Rows from block 5 of a small self-supervised image encoder, named by matrix and row number. Rows with one number belong to one channel. Each number is 200 + 30 x the weight over its row's rms, rounded and kept within 0 to 999. All counts start at 0. After the name is the row's rms in percent of the matrix's.
After each channel's rows are labels from the 100 images, of 14976, where the channel reaches its highest value: "colour at peak" is the nearest of a few named colours to the mean colour under the peak. Only what is clearly more common there than usual is listed. The data: photos of plants and fungi (iNaturalist).
# convs1: grouped (8 groups) 3x3 conv (model.blocks.5.convs.1.weight, 224x28x3x3, each kernel summed), inputs within the group 0-27
# convs2: expand pointwise conv (model.blocks.5.convs.2.weight, 448x224x1x1, transposed), outputs 0-149

convs1.115,098,150,172,174,182,175,174,182,206,184,218,196,164,172,177,170,201,172,227,173,138,170,231,162,168,176,153,161,176
convs2.115,147,174,223,167,204,164,182,174,221,164,189,149,216,225,235,225,173,169,207,198,233,157,235,192,188,218,215,249,239,143,189,211,209,208,219,230,213,212,219,244,216,156,200,225,143,204,217,213,181,208,173,196,201,218,183,178,173,181,213,198,209,282,145,212,240,160,232,188,200,177,179,216,153,227,223,188,207,215,178,185,220,199,214,158,195,201,214,205,241,206,174,150,248,221,244,222,175,238,170,200,214,151,138,148,163,209,165,175,188,247,160,152,196,221,222,193,211,249,200,226,198,225,177,215,240,227,202,199,212,159,230,216,217,260,182,194,183,175,183,212,157,219,230,228,190,194,258,185,187,205,170
colour at peak: pink

convs1.102,072,142,204,161,202,197,145,161,171,159,176,148,169,158,186,182,189,197,180,175,178,172,183,206,163,179,190,207,155
convs2.102,092,144,194,141,235,184,167,155,182,157,175,136,238,182,211,196,157,160,240,166,183,152,243,187,191,227,175,215,197,193,190,218,195,186,228,217,193,196,200,203,178,134,251,207,129,194,193,183,185,203,198,212,218,225,184,232,157,167,220,196,204,204,134,175,229,163,197,173,187,159,190,194,150,208,247,145,185,225,158,206,214,195,197,193,213,178,188,226,216,187,169,123,219,215,228,197,176,214,177,214,179,125,139,153,154,208,150,171,157,211,160,142,158,217,209,222,180,230,175,187,213,205,178,219,214,222,199,151,230,146,217,236,186,218,179,144,170,179,195,176,181,194,215,185,209,242,236,153,167,169,159
colour at peak: white; pink

convs1.106,057,165,209,157,191,203,207,170,186,172,160,183,175,197,160,175,140,182,180,184,150,178,201,206,179,140,147,209,173
convs2.106,083,265,183,259,196,234,221,225,241,276,219,226,191,188,205,157,244,255,205,220,184,258,181,217,214,170,220,206,177,229,226,178,172,183,221,176,181,212,204,211,183,217,162,225,209,242,187,223,241,164,283,204,168,187,238,221,243,219,221,221,182,186,245,219,192,230,212,216,229,287,177,185,285,216,193,274,208,164,289,215,206,161,208,201,198,224,234,185,173,191,238,221,199,163,204,197,217,172,208,200,216,207,247,279,173,177,250,273,242,205,222,249,188,210,144,247,231,193,254,208,177,210,233,143,180,189,179,234,221,228,239,207,212,217,227,237,227,243,238,194,196,208,194,199,226,185,188,188,189,205,245
colour at peak: black

convs1.49,066,217,230,191,174,214,200,230,159,225,238,212,180,212,238,259,225,205,242,238,217,233,233,151,226,228,209,168,238
convs2.49,105,164,173,149,243,203,196,196,179,224,184,146,234,149,179,192,173,189,244,158,166,175,219,194,211,243,151,168,166,237,209,220,207,173,207,197,164,185,191,179,166,170,259,167,135,194,206,166,206,220,209,225,232,212,216,252,172,171,210,160,159,150,170,157,193,213,164,173,205,190,191,184,201,193,227,163,180,196,184,187,202,203,159,240,193,192,191,197,196,189,165,172,190,168,203,180,244,187,219,214,159,157,206,182,207,187,173,180,157,167,166,162,167,215,219,233,171,202,177,182,201,178,181,179,181,217,224,158,189,189,203,224,144,183,204,142,179,175,209,197,211,191,151,170,198,235,227,176,170,164,201
colour at peak: pink

convs1.78,145,211,193,234,222,229,216,219,238,187,192,214,189,193,250,195,249,232,236,199,257,249,185,243,213,220,223,249,239
convs2.78,100,206,181,201,154,203,171,218,200,183,168,188,185,217,215,246,220,178,213,200,213,218,210,179,152,197,211,223,183,196,148,204,230,156,181,212,214,178,152,233,209,191,189,202,199,226,200,171,207,231,237,155,193,181,220,226,203,193,232,174,193,229,195,197,200,161,213,192,182,223,162,236,224,204,222,247,194,137,196,214,239,194,147,221,194,275,175,181,183,164,207,175,210,158,208,183,197,203,129,168,197,170,190,217,121,125,192,230,201,214,188,207,180,176,186,205,200,228,184,259,125,213,200,189,220,183,129,221,178,203,204,173,181,213,162,199,204,208,190,229,135,184,174,216,178,195,211,149,155,146,190
colour at peak: pink

convs1.37,085,199,168,202,174,213,170,225,184,156,156,182,190,221,215,214,153,170,149,196,168,150,151,175,177,219,175,187,151
convs2.37,083,145,188,167,223,154,195,178,157,231,172,246,168,197,221,205,198,197,189,175,203,151,240,207,219,199,208,162,200,206,206,167,183,222,228,226,236,170,216,186,177,208,233,232,239,137,212,212,202,207,156,235,219,229,224,183,184,195,171,226,213,168,194,203,244,175,196,188,204,157,125,194,181,175,189,165,200,189,192,198,196,175,172,209,166,223,166,217,209,155,147,214,231,162,220,126,182,198,214,162,215,228,202,175,199,186,179,157,185,127,173,175,204,181,189,165,212,167,189,189,175,214,146,170,199,226,181,181,183,173,175,258,231,162,189,178,189,190,227,134,230,158,164,178,189,117,251,180,201,169,184
colour at peak: pink

convs1.207,069,181,192,214,152,198,176,179,179,181,209,164,232,173,179,226,186,172,171,130,171,120,173,172,200,184,181,195,189
convs2.207,078,192,252,188,239,135,194,232,173,212,218,226,173,227,248,200,213,212,179,247,234,187,239,184,237,193,193,234,237,168,235,191,198,238,194,218,221,166,236,205,216,183,247,242,219,213,238,230,274,202,211,258,192,194,248,184,157,216,190,148,233,187,161,247,231,245,233,217,273,267,185,158,220,185,225,227,201,255,215,191,183,172,157,179,207,183,204,243,212,190,170,222,220,222,224,185,225,210,245,164,218,225,219,169,253,217,227,200,180,169,215,166,152,222,256,175,206,204,210,234,202,248,187,147,176,253,188,234,212,171,172,253,214,192,175,191,228,175,192,153,201,227,184,268,201,160,223,184,252,221,261
colour at peak: pink

convs1.136,103,161,165,164,185,168,176,183,192,175,223,191,165,177,181,168,188,177,228,169,138,167,227,171,160,178,154,163,185
convs2.136,147,174,224,173,209,157,179,171,224,169,188,161,202,226,237,220,167,176,204,199,237,158,240,196,192,216,221,249,244,151,192,204,209,205,223,229,217,211,219,253,219,155,204,228,150,198,218,220,184,204,178,197,201,221,181,182,171,170,212,203,215,292,153,215,243,162,241,180,206,180,180,215,160,229,219,195,209,214,179,186,223,198,211,169,195,200,213,207,243,208,177,161,255,224,251,221,168,241,177,201,219,155,146,154,171,207,167,174,192,245,159,155,191,215,224,192,221,241,201,224,191,227,172,205,233,229,202,205,218,155,232,217,225,276,187,203,168,177,187,216,158,219,227,229,196,193,261,180,193,207,170
colour at peak: pink

convs1.53,041,196,225,191,138,187,181,216,136,199,228,267,174,180,202,225,208,168,218,197,232,201,178,158,239,245,208,180,201
convs2.53,109,166,186,157,254,225,185,181,202,208,167,151,245,122,164,194,147,175,231,138,154,178,214,203,190,242,147,159,193,256,230,214,192,163,206,200,177,213,180,160,150,183,261,172,134,174,226,172,180,220,206,233,232,203,193,249,204,168,201,207,144,187,192,140,193,184,152,174,187,175,235,200,200,200,235,140,179,217,207,205,185,196,213,251,211,197,182,191,231,206,172,195,168,199,180,214,207,212,211,240,177,177,195,200,187,208,185,186,192,212,194,178,192,203,227,218,165,222,179,161,232,163,196,245,195,210,233,157,185,187,220,194,161,201,203,166,167,193,220,181,219,181,193,160,193,260,213,198,175,190,178
colour at peak: pink

convs1.101,086,159,191,168,180,199,183,177,160,182,159,159,184,211,163,149,184,171,171,183,178,167,221,194,150,158,188,199,146
convs2.101,090,139,210,141,259,151,181,158,188,198,172,164,192,183,232,203,154,204,227,187,213,136,241,210,228,234,209,204,220,203,232,188,181,218,260,217,223,192,245,211,174,154,260,265,151,180,201,229,196,204,190,249,233,257,199,197,160,160,197,222,229,180,154,200,246,195,217,161,221,160,141,197,146,205,249,149,196,222,193,201,204,172,181,199,173,221,181,244,212,187,139,179,242,178,248,183,173,216,218,210,204,175,169,153,203,217,156,157,162,210,127,133,189,213,215,217,210,218,193,177,188,232,182,193,224,232,198,184,236,126,216,271,222,233,204,176,165,195,225,151,199,192,209,188,214,206,264,184,202,201,179
colour at peak: white; pink

convs1.165,146,227,220,175,239,222,234,230,242,169,225,221,174,238,240,222,237,179,230,227,172,219,218,244,238,232,224,219,231
convs2.165,106,212,184,206,166,220,162,175,167,185,183,192,235,177,191,241,198,178,246,149,198,222,219,175,151,199,214,190,186,211,152,257,259,192,171,224,201,186,165,176,186,188,181,183,204,241,247,197,178,245,228,153,235,208,191,247,188,159,254,183,213,194,194,153,198,151,182,159,172,212,188,211,209,256,230,215,216,153,183,221,287,255,160,215,154,249,133,202,170,194,227,160,190,162,181,189,175,169,179,157,192,175,183,213,154,136,194,230,186,208,194,209,139,177,233,207,214,222,159,233,117,191,194,200,226,190,158,182,190,225,144,191,198,188,179,187,179,187,204,232,152,120,161,185,194,205,218,134,173,172,152
colour at peak: pink

convs1.169,056,182,173,176,195,135,164,179,180,186,141,161,183,179,181,192,179,195,184,147,187,149,184,188,157,171,169,188,182
convs2.169,087,229,230,200,187,190,223,297,233,211,224,250,197,173,187,190,261,201,184,204,199,223,171,200,228,184,227,239,221,174,218,240,205,185,197,193,175,148,185,202,179,178,169,208,257,278,207,225,242,194,221,220,198,196,229,205,141,224,234,125,228,185,158,203,181,222,201,230,218,258,199,170,209,201,184,204,214,208,184,204,211,222,166,153,178,250,240,208,172,207,214,198,196,187,183,188,281,159,227,143,224,221,206,195,193,201,246,233,157,220,228,190,144,247,187,250,251,207,199,219,160,199,254,177,146,189,174,202,211,210,168,211,197,191,177,190,242,223,161,188,178,237,146,222,210,256,171,199,225,233,239
colour at peak: black

convs1.118,099,160,169,166,183,174,173,185,207,174,223,187,167,175,177,170,190,179,228,177,137,165,225,164,159,177,149,164,191
convs2.118,148,171,224,164,211,155,185,170,217,166,187,161,204,230,243,219,168,174,204,200,233,153,245,196,193,221,219,247,242,156,195,205,210,211,223,229,226,209,222,254,214,155,209,228,152,195,216,221,188,210,175,203,199,227,183,186,170,174,206,201,219,294,149,215,247,175,239,183,208,180,176,222,159,222,221,188,216,219,176,191,222,199,210,166,198,200,207,215,247,207,167,166,258,220,254,217,173,246,172,195,226,159,152,153,174,209,168,169,189,242,162,149,193,213,219,198,219,236,202,218,197,226,175,208,235,239,202,203,214,149,232,225,227,276,187,198,176,179,182,217,166,213,228,225,196,191,267,175,191,203,172
colour at peak: pink

convs1.121,094,152,166,167,180,177,169,189,193,180,215,193,163,175,175,169,190,175,216,171,137,168,225,165,165,174,158,164,176
convs2.121,145,174,219,170,210,161,183,174,240,169,200,147,215,222,230,224,170,169,209,193,232,157,228,193,186,217,219,251,241,144,190,216,210,207,224,232,201,216,220,243,216,148,198,224,149,198,220,215,174,215,177,193,201,216,180,178,170,177,207,201,199,283,143,212,237,156,236,185,194,179,187,222,157,229,221,185,212,219,183,178,228,200,209,161,201,204,220,197,243,204,178,151,244,238,246,220,185,236,170,201,210,149,140,150,165,212,169,170,187,249,170,156,195,228,228,193,214,247,198,227,199,229,175,215,245,223,201,200,209,158,227,214,216,265,180,199,176,170,186,214,156,222,225,224,184,201,249,178,185,207,162
colour at peak: pink

convs1.206,087,192,221,233,171,216,193,196,191,176,214,136,244,181,209,234,170,173,145,169,191,158,177,152,218,197,157,161,203
convs2.206,069,210,234,220,239,185,189,239,174,207,201,239,170,217,236,219,232,219,188,244,247,227,224,186,232,201,210,254,250,188,230,191,185,214,196,216,242,198,222,213,212,198,235,226,232,228,235,197,288,218,249,245,189,185,254,190,194,222,214,180,230,209,223,240,232,247,236,224,275,293,168,141,246,190,257,257,208,227,248,201,196,169,174,181,221,228,188,220,226,188,203,232,217,194,215,202,199,230,211,162,234,236,231,231,239,198,243,248,219,203,212,223,188,199,242,195,211,234,218,255,192,243,213,148,202,248,164,263,222,200,191,228,206,213,194,224,223,207,217,127,197,218,190,269,200,171,243,208,209,209,266
colour at peak: pink

convs1.104,078,151,184,171,199,191,166,177,170,176,163,153,184,199,176,157,175,186,173,184,166,163,202,198,145,156,176,189,153
convs2.104,089,147,200,146,272,162,183,153,185,184,166,150,212,183,226,199,155,197,238,179,205,137,246,204,213,244,193,214,216,211,231,195,177,216,252,224,202,211,234,209,175,148,270,252,137,188,211,220,192,219,204,250,232,245,192,209,165,155,214,217,222,197,149,182,226,179,208,159,210,168,165,194,151,210,256,138,191,227,190,210,210,175,185,207,186,219,187,225,209,197,157,166,234,193,247,200,181,211,208,216,193,167,165,160,190,219,157,167,166,215,138,133,185,217,226,235,196,232,198,183,193,227,180,214,238,235,204,184,243,128,213,274,199,240,208,166,162,196,218,176,199,193,218,193,219,241,262,177,183,196,164
colour at peak: white; pink

convs1.18,128,186,171,209,162,173,215,153,168,160,197,154,161,169,165,166,193,156,158,192,160,187,198,166,220,177,164,226,184
convs2.18,083,169,189,180,236,162,205,216,218,229,191,210,144,229,277,189,211,222,189,232,186,164,206,205,204,202,195,197,193,221,231,155,172,206,260,189,224,196,214,258,198,216,232,214,183,148,180,181,278,163,193,237,202,221,289,197,226,226,161,229,183,209,193,238,213,213,248,232,251,201,131,149,188,174,211,207,177,177,228,202,180,128,180,219,218,218,222,214,215,170,151,217,266,184,266,166,197,229,180,222,206,210,214,194,187,191,199,180,197,181,155,177,227,228,159,190,180,199,237,210,202,267,162,155,191,228,181,226,202,164,251,280,203,230,210,212,221,209,235,128,215,197,214,204,196,138,236,207,181,162,228
colour at peak: black

convs1.31,059,181,248,208,197,182,250,188,233,216,241,260,203,199,183,205,233,219,236,192,250,222,194,239,255,212,236,220,214
convs2.31,114,200,185,200,220,247,161,159,184,204,158,163,257,137,180,211,177,179,275,142,152,218,188,190,172,219,157,136,197,237,207,225,223,140,201,189,187,196,165,189,111,200,226,155,166,202,244,186,174,214,230,210,237,178,201,272,208,139,237,192,170,183,215,156,183,175,173,148,167,190,215,166,206,250,254,189,176,151,190,248,194,200,210,266,186,203,145,182,226,214,221,197,182,154,192,221,172,208,204,234,196,182,183,228,183,171,180,226,194,241,184,204,201,159,253,222,188,246,188,191,203,177,203,252,200,200,215,174,195,230,211,196,168,178,201,170,169,216,214,225,196,137,203,140,204,251,209,190,149,173,169
colour at peak: brown

convs1.216,041,163,124,228,175,184,149,160,203,180,208,147,216,192,181,187,168,154,185,172,202,174,243,177,209,186,178,197,191
convs2.216,094,156,240,151,174,150,182,233,155,196,200,249,175,228,199,223,193,201,172,214,213,157,218,137,160,180,169,197,227,179,182,184,215,226,146,250,194,151,178,163,260,196,184,203,232,171,214,162,226,204,151,184,170,166,222,172,187,210,167,147,201,207,157,210,207,207,186,207,209,163,142,246,184,168,167,178,177,195,162,181,179,194,149,200,193,186,181,201,202,170,147,203,181,228,183,148,204,192,230,154,178,222,215,156,225,163,169,152,165,136,203,166,144,200,199,144,177,149,132,181,161,187,139,164,183,181,188,158,155,191,155,201,175,182,141,146,218,144,172,211,219,227,154,244,176,171,188,139,240,211,214
colour at peak: grey

convs1.85,093,185,221,157,197,229,158,163,164,167,175,139,182,202,184,157,218,188,177,192,217,158,225,206,146,169,217,229,173
convs2.85,093,136,209,153,242,172,172,150,168,168,146,190,223,192,225,223,152,172,240,175,215,157,249,190,198,239,221,198,221,181,203,220,189,203,243,233,221,216,218,220,184,165,254,234,169,176,211,216,189,222,173,233,221,245,195,206,163,144,218,208,237,205,152,203,244,176,211,151,210,149,154,214,136,213,226,155,213,222,165,212,241,203,181,181,179,225,165,222,219,180,168,157,249,177,236,176,163,220,199,202,209,172,156,151,174,212,150,171,176,206,135,145,177,193,218,190,219,223,190,188,191,222,172,225,255,234,199,182,222,145,207,254,214,224,177,186,154,199,200,153,182,177,214,190,207,206,275,158,200,185,167
colour at peak: white; pink

convs1.128,085,191,207,193,211,174,186,258,213,203,259,232,233,220,226,180,189,177,240,188,161,161,232,190,153,223,136,192,193
convs2.128,079,224,194,228,130,230,101,168,228,196,133,219,185,191,208,209,159,193,178,175,192,242,191,198,190,159,233,219,219,237,184,188,220,182,208,201,164,172,175,185,189,224,155,210,220,225,223,222,191,168,257,140,179,217,218,217,220,137,223,232,191,203,218,181,196,166,206,130,178,226,183,227,246,203,234,233,171,133,234,201,206,171,177,266,182,229,149,192,164,157,224,213,196,159,195,197,134,178,169,176,169,206,192,244,174,144,175,257,225,209,190,227,246,139,228,185,223,208,197,190,131,229,185,202,188,170,172,225,145,217,169,200,211,163,199,227,148,190,234,261,180,166,166,201,131,175,174,179,180,193,180
colour at peak: black

convs1.221,122,171,229,207,218,205,183,184,178,237,187,239,220,166,195,212,227,217,258,221,180,186,157,250,199,185,237,277,191
convs2.221,092,193,164,200,214,205,221,223,204,172,193,143,217,181,197,188,213,149,208,174,164,197,208,218,199,209,147,193,168,211,186,208,199,169,209,191,202,214,178,194,180,191,240,114,154,190,192,119,204,205,215,191,239,181,208,235,200,210,216,180,182,195,204,147,185,172,177,207,172,184,157,191,186,199,220,177,172,198,181,229,219,223,182,223,204,175,212,209,192,212,204,143,193,184,213,211,252,193,146,195,161,135,196,204,145,193,180,207,194,198,160,206,195,225,198,230,117,208,165,216,193,182,187,180,179,209,187,160,211,179,231,207,136,213,205,151,220,210,205,194,183,176,198,175,215,222,213,185,145,119,180
colour at peak: pink

convs1.193,082,189,192,132,141,183,190,189,172,150,187,177,201,196,210,206,178,189,197,179,140,185,196,197,152,189,209,130,197
convs2.193,075,224,199,211,183,182,188,262,193,218,226,257,192,183,204,179,231,233,192,211,180,212,162,163,173,182,192,226,185,199,228,227,198,200,218,181,174,157,186,203,182,196,178,188,268,251,206,203,230,209,239,212,177,178,241,198,164,209,221,185,185,197,181,208,153,223,200,213,222,272,186,186,244,199,194,241,200,179,215,206,195,185,148,196,174,288,205,168,156,149,205,221,205,178,175,141,202,142,214,143,195,219,216,207,179,168,230,228,177,205,234,187,184,219,184,251,225,190,225,211,143,209,230,162,174,160,134,207,173,199,205,223,183,196,175,196,227,209,183,170,214,187,164,197,174,220,198,194,217,204,244
colour at peak: black

convs1.61,150,161,137,193,204,188,203,208,210,141,138,206,136,179,217,184,211,194,173,155,211,215,146,192,195,188,191,181,213
convs2.61,068,152,186,167,191,174,160,160,110,174,141,204,245,194,205,194,164,153,225,179,200,178,215,206,219,220,193,189,205,161,169,227,187,172,210,209,236,180,218,217,190,167,181,195,185,176,170,197,197,206,160,188,209,213,186,195,182,140,224,186,219,188,168,215,225,181,210,157,195,174,129,183,156,194,199,184,232,208,180,198,222,196,164,171,157,220,152,222,203,193,176,157,216,159,208,154,158,220,161,181,219,169,152,168,150,188,151,175,190,165,148,165,184,157,148,149,185,195,177,196,177,198,158,182,222,205,193,191,197,188,192,196,194,176,204,184,160,184,217,149,185,182,175,185,196,181,234,161,185,145,185
colour at peak: white; pink