From a checkpoint of a small self-supervised image encoder.
Model: 32-pixel images, arch resnext, norm batchnorm, activation silu, depths [3, 3, 3], widths [256, 448, 784].
Data: trained on photos of plants and fungi (iNaturalist), 22605 training examples, 14.4 epochs.
Rows from block 5 of a small self-supervised image encoder, named by matrix and row number. Rows with one number belong to one channel. Each number is 200 + 30 x the weight over its row's rms, rounded and kept within 0 to 999. All counts start at 0.
After each channel's rows are labels from the 100 images, of 14976, where the channel reaches its highest value: "colour at peak" is the nearest of a few named colours to the mean colour under the peak. Only what is clearly more common there than usual is listed. The data: photos of plants and fungi (iNaturalist).
# convs1: grouped (8 groups) 3x3 conv (model.blocks.5.convs.1.weight, 224x28x3x3, each kernel summed), inputs within the group 0-27
# convs2: expand pointwise conv (model.blocks.5.convs.2.weight, 448x224x1x1, transposed), outputs 0-149

convs1.217,179,189,161,188,174,174,176,187,189,157,166,167,139,173,167,200,220,170,204,184,186,144,177,163,153,191,173,164
convs2.217,269,177,263,165,230,210,204,214,217,220,239,213,154,161,163,219,236,194,175,170,252,161,221,200,178,263,192,185,199,199,210,192,165,193,151,201,222,176,186,144,203,153,222,231,264,149,247,190,171,270,174,181,198,187,225,207,214,228,216,249,219,245,171,183,194,162,200,173,271,216,206,251,227,188,234,242,219,222,214,231,206,244,206,216,247,207,211,188,212,257,224,179,211,177,226,185,178,202,180,223,231,223,254,199,221,255,259,227,239,234,249,194,188,148,259,268,203,209,172,198,173,251,200,209,176,190,202,230,225,215,177,241,220,219,228,200,235,196,203,222,174,239,161,229,225,185,213,182,187,197
colour at peak: black

convs1.208,173,200,196,257,190,178,189,232,245,189,218,197,227,195,194,216,250,232,265,235,240,224,229,195,225,222,252,194
convs2.208,204,161,202,160,222,184,205,183,155,174,165,239,141,174,208,205,140,212,142,167,224,201,216,175,195,177,190,173,188,154,239,229,112,184,194,210,194,151,195,145,187,185,145,186,227,219,171,180,209,217,154,232,192,191,253,182,182,249,176,216,214,204,117,171,144,160,175,144,197,194,184,185,228,226,174,193,181,161,249,237,238,200,209,178,203,178,204,162,215,231,154,179,154,198,222,205,183,140,192,198,143,167,209,138,186,184,228,177,222,182,211,191,176,221,217,176,224,155,213,179,163,217,211,198,182,205,176,212,207,221,178,154,189,199,161,192,228,177,227,150,144,192,168,213,232,201,172,124,126,153
colour at peak: black

convs1.161,160,162,202,235,160,223,224,238,204,165,217,207,230,236,226,174,205,237,161,191,214,159,233,169,229,173,157,167
convs2.161,227,210,220,138,223,204,203,197,155,200,199,253,196,189,256,216,145,244,164,229,223,216,231,179,217,218,243,231,167,133,269,239,177,169,208,218,213,177,191,196,171,174,171,232,259,261,201,155,246,213,131,254,190,163,235,168,203,255,202,216,232,200,170,206,151,200,203,146,191,195,191,187,260,243,187,232,186,175,239,259,279,242,183,145,244,190,203,199,254,238,161,188,183,185,268,194,202,177,189,227,185,163,196,176,189,197,224,182,267,178,211,196,169,266,225,208,264,175,251,177,185,232,238,228,200,204,199,225,201,184,166,205,212,214,199,210,220,196,260,174,185,224,214,217,237,215,210,180,197,155
colour at peak: black

convs1.67,157,176,154,163,146,189,220,172,196,223,210,215,190,211,188,209,179,167,199,207,215,189,140,157,168,172,138,172
convs2.67,160,207,168,234,137,214,163,221,233,217,197,160,201,244,169,163,241,196,205,191,145,217,200,232,192,212,207,213,201,198,159,179,233,279,197,219,197,245,213,203,191,221,276,204,163,174,237,214,145,178,225,199,237,214,170,181,190,185,217,216,185,174,244,230,226,236,187,238,191,158,165,190,191,204,172,187,251,229,163,167,107,175,178,190,202,222,244,225,184,145,195,252,220,241,169,206,231,239,195,188,196,211,172,223,236,207,159,206,180,175,161,197,238,163,191,216,188,229,166,206,239,166,140,165,225,195,212,193,116,219,277,233,211,205,217,183,169,244,134,215,207,201,196,167,174,224,207,234,198,215
colour at peak: pink

convs1.154,158,161,201,228,165,223,225,232,202,167,212,203,227,233,219,159,205,234,159,189,207,157,231,153,222,169,158,161
convs2.154,239,199,232,137,237,206,200,193,146,195,204,266,192,189,236,218,141,255,166,226,233,210,231,181,222,221,241,214,166,140,277,232,165,174,196,229,218,182,206,192,182,172,169,222,263,227,206,157,249,219,139,246,203,170,238,183,191,261,196,221,233,216,173,204,158,200,192,156,212,193,190,192,259,239,202,241,176,167,249,257,279,238,181,157,232,178,200,193,264,254,170,191,168,192,260,187,198,161,204,236,180,176,213,170,190,210,237,187,252,186,220,200,150,227,233,210,256,181,251,188,182,248,238,230,207,212,201,232,213,186,160,210,197,225,200,202,230,185,252,174,181,224,204,232,242,210,210,175,180,157
colour at peak: black

convs1.0,248,231,230,230,219,207,237,228,235,216,235,230,231,232,232,230,233,231,238,233,212,193,233,232,216,235,234,225
convs2.0,199,172,187,118,202,172,197,183,212,175,178,214,187,199,225,188,215,214,165,198,195,219,198,197,213,208,212,173,200,99,233,271,167,188,215,183,151,183,205,173,165,191,199,176,247,227,193,196,232,223,113,226,208,192,219,171,167,245,155,212,190,177,176,198,175,191,162,179,199,189,236,200,253,262,187,198,134,184,196,244,213,133,205,151,257,154,222,165,196,196,153,209,134,217,180,199,185,192,172,180,161,173,192,137,138,184,209,168,199,193,180,177,185,203,208,202,230,170,215,145,192,195,171,189,195,165,171,206,196,186,201,196,195,189,173,180,176,214,222,126,171,141,203,200,216,226,138,175,130,181
colour at peak: black

convs1.9,253,223,239,227,211,191,231,224,235,215,231,226,225,227,232,239,232,232,249,232,198,177,230,229,216,227,237,225
convs2.9,201,186,193,154,215,151,186,161,181,162,190,219,185,202,245,179,188,233,171,201,211,222,183,162,203,196,196,192,202,140,233,262,178,179,217,202,164,153,203,177,179,197,199,187,232,269,199,193,229,231,142,230,198,199,242,184,148,263,173,202,191,189,170,198,158,191,147,179,199,188,211,207,259,273,199,192,108,197,223,236,201,155,219,149,252,100,206,175,196,203,168,198,133,202,190,170,183,174,180,199,168,172,206,128,139,183,219,181,209,191,197,165,152,242,209,203,237,164,235,142,195,196,202,202,198,170,187,196,206,167,195,193,178,181,181,166,203,210,238,128,129,153,202,191,208,219,132,174,165,168
colour at peak: black

convs1.223,176,192,236,201,222,179,183,157,193,225,161,239,186,219,237,157,221,151,198,155,191,174,154,225,176,155,160,211
convs2.223,131,272,145,233,134,182,218,174,164,186,229,183,249,248,225,183,159,173,235,247,142,260,172,197,188,163,259,269,170,220,185,185,247,203,265,211,187,224,202,245,186,234,194,223,166,232,195,240,196,160,235,177,179,248,189,162,190,188,172,195,236,136,235,235,205,231,199,243,184,137,202,171,183,213,176,178,224,177,198,187,166,184,181,178,173,212,192,227,183,147,192,219,210,219,191,201,225,211,169,207,204,182,142,219,198,166,151,189,205,162,139,174,206,218,154,186,222,182,235,183,238,137,202,201,231,196,218,187,142,206,240,182,249,173,174,201,175,173,187,195,250,209,288,170,180,231,181,236,225,222
colour at peak: pink

convs1.201,192,199,263,223,234,197,198,203,195,236,181,257,190,245,247,182,239,188,244,201,200,180,186,260,175,185,198,235
convs2.201,157,268,160,208,153,160,233,157,182,181,227,180,235,226,244,181,170,172,227,250,170,238,144,183,174,174,235,253,162,205,186,213,220,172,275,196,185,210,206,244,197,199,197,219,176,242,165,241,203,163,207,172,139,240,166,175,191,189,155,204,228,131,220,223,232,227,197,240,195,138,227,193,188,196,212,160,205,175,173,193,193,166,174,186,197,184,195,223,166,169,207,210,205,201,170,196,202,225,137,185,216,205,146,221,161,155,175,195,185,197,171,134,195,232,121,179,199,184,244,148,221,130,191,214,211,154,222,164,183,164,206,189,213,101,189,203,130,155,201,194,225,165,269,150,171,200,165,236,222,233
colour at peak: pink

convs1.38,260,189,248,237,257,232,254,205,209,195,206,241,230,244,232,203,223,195,227,198,199,181,234,194,227,185,233,190
convs2.38,220,172,227,193,225,178,235,173,166,203,173,203,218,230,219,257,204,196,222,196,235,194,164,152,186,153,221,188,191,187,209,176,222,212,200,194,183,160,192,203,224,221,163,175,217,210,149,218,190,237,211,168,184,254,234,238,229,221,165,157,186,231,202,169,190,217,239,212,269,205,171,233,156,180,267,178,172,191,236,182,207,140,201,247,179,196,160,152,140,225,179,212,177,198,166,189,156,179,208,184,163,213,233,187,160,242,236,220,181,219,228,193,218,182,221,163,190,219,243,190,230,222,180,161,180,158,229,211,231,207,234,155,206,155,208,260,239,142,179,166,184,179,192,199,203,198,191,183,179,212
colour at peak: black

convs1.6,185,203,221,182,172,158,188,167,182,227,192,204,193,210,188,157,196,194,131,183,210,144,187,265,200,193,265,185
convs2.6,129,177,126,238,135,199,206,232,250,167,177,168,203,233,176,172,243,183,226,164,125,191,222,236,219,172,170,179,210,228,157,190,212,245,180,197,159,234,199,202,192,242,253,177,147,169,222,248,192,189,237,223,234,242,185,204,190,148,201,187,180,154,227,199,224,212,193,250,169,161,174,177,166,202,173,186,193,232,182,154,147,189,211,205,207,220,245,223,190,110,214,223,176,232,186,230,224,221,224,183,202,207,162,228,214,174,134,163,164,169,131,209,221,169,210,186,187,211,157,216,221,165,155,169,218,225,193,186,134,244,259,197,195,210,164,204,187,248,143,247,204,197,186,195,165,222,216,210,181,234
colour at peak: black

convs1.80,190,195,225,239,230,251,227,265,192,187,219,193,197,239,188,234,194,209,186,235,230,197,235,220,236,217,233,265
convs2.80,195,166,194,174,203,164,226,157,164,160,175,194,213,203,248,219,178,221,200,214,213,211,189,173,205,204,193,168,189,159,233,223,174,183,208,233,168,169,209,204,178,213,194,190,226,190,153,209,248,225,189,198,193,221,241,190,197,240,167,199,186,196,189,189,165,197,197,196,213,160,229,205,198,209,219,209,151,185,235,238,209,126,221,184,286,173,199,158,166,199,157,207,137,210,163,199,174,136,175,221,151,182,209,143,144,196,218,176,188,183,195,176,167,187,213,185,207,171,232,134,204,204,182,219,198,134,198,193,204,177,194,181,179,161,174,208,221,200,209,163,175,165,209,197,184,210,147,162,147,192
colour at peak: pink

convs1.218,147,202,227,183,181,169,151,173,203,249,218,233,232,220,238,195,152,208,160,183,190,192,207,225,271,204,203,192
convs2.218,211,157,211,179,233,193,105,237,238,165,219,196,191,223,195,157,215,218,160,171,211,166,190,191,169,207,158,171,276,195,163,208,195,230,160,165,205,168,212,141,229,187,205,217,166,224,217,159,190,220,188,191,196,192,203,259,130,198,237,169,170,231,215,162,186,223,125,153,169,212,179,232,239,223,221,176,127,235,189,203,146,194,271,186,231,163,167,198,186,208,229,217,175,191,196,150,197,172,235,173,210,229,230,168,148,174,215,219,214,189,225,250,195,222,162,220,196,251,175,203,241,141,210,212,174,207,238,174,245,242,210,198,196,229,248,129,178,255,209,189,149,195,140,175,154,188,197,149,171,181
colour at peak: black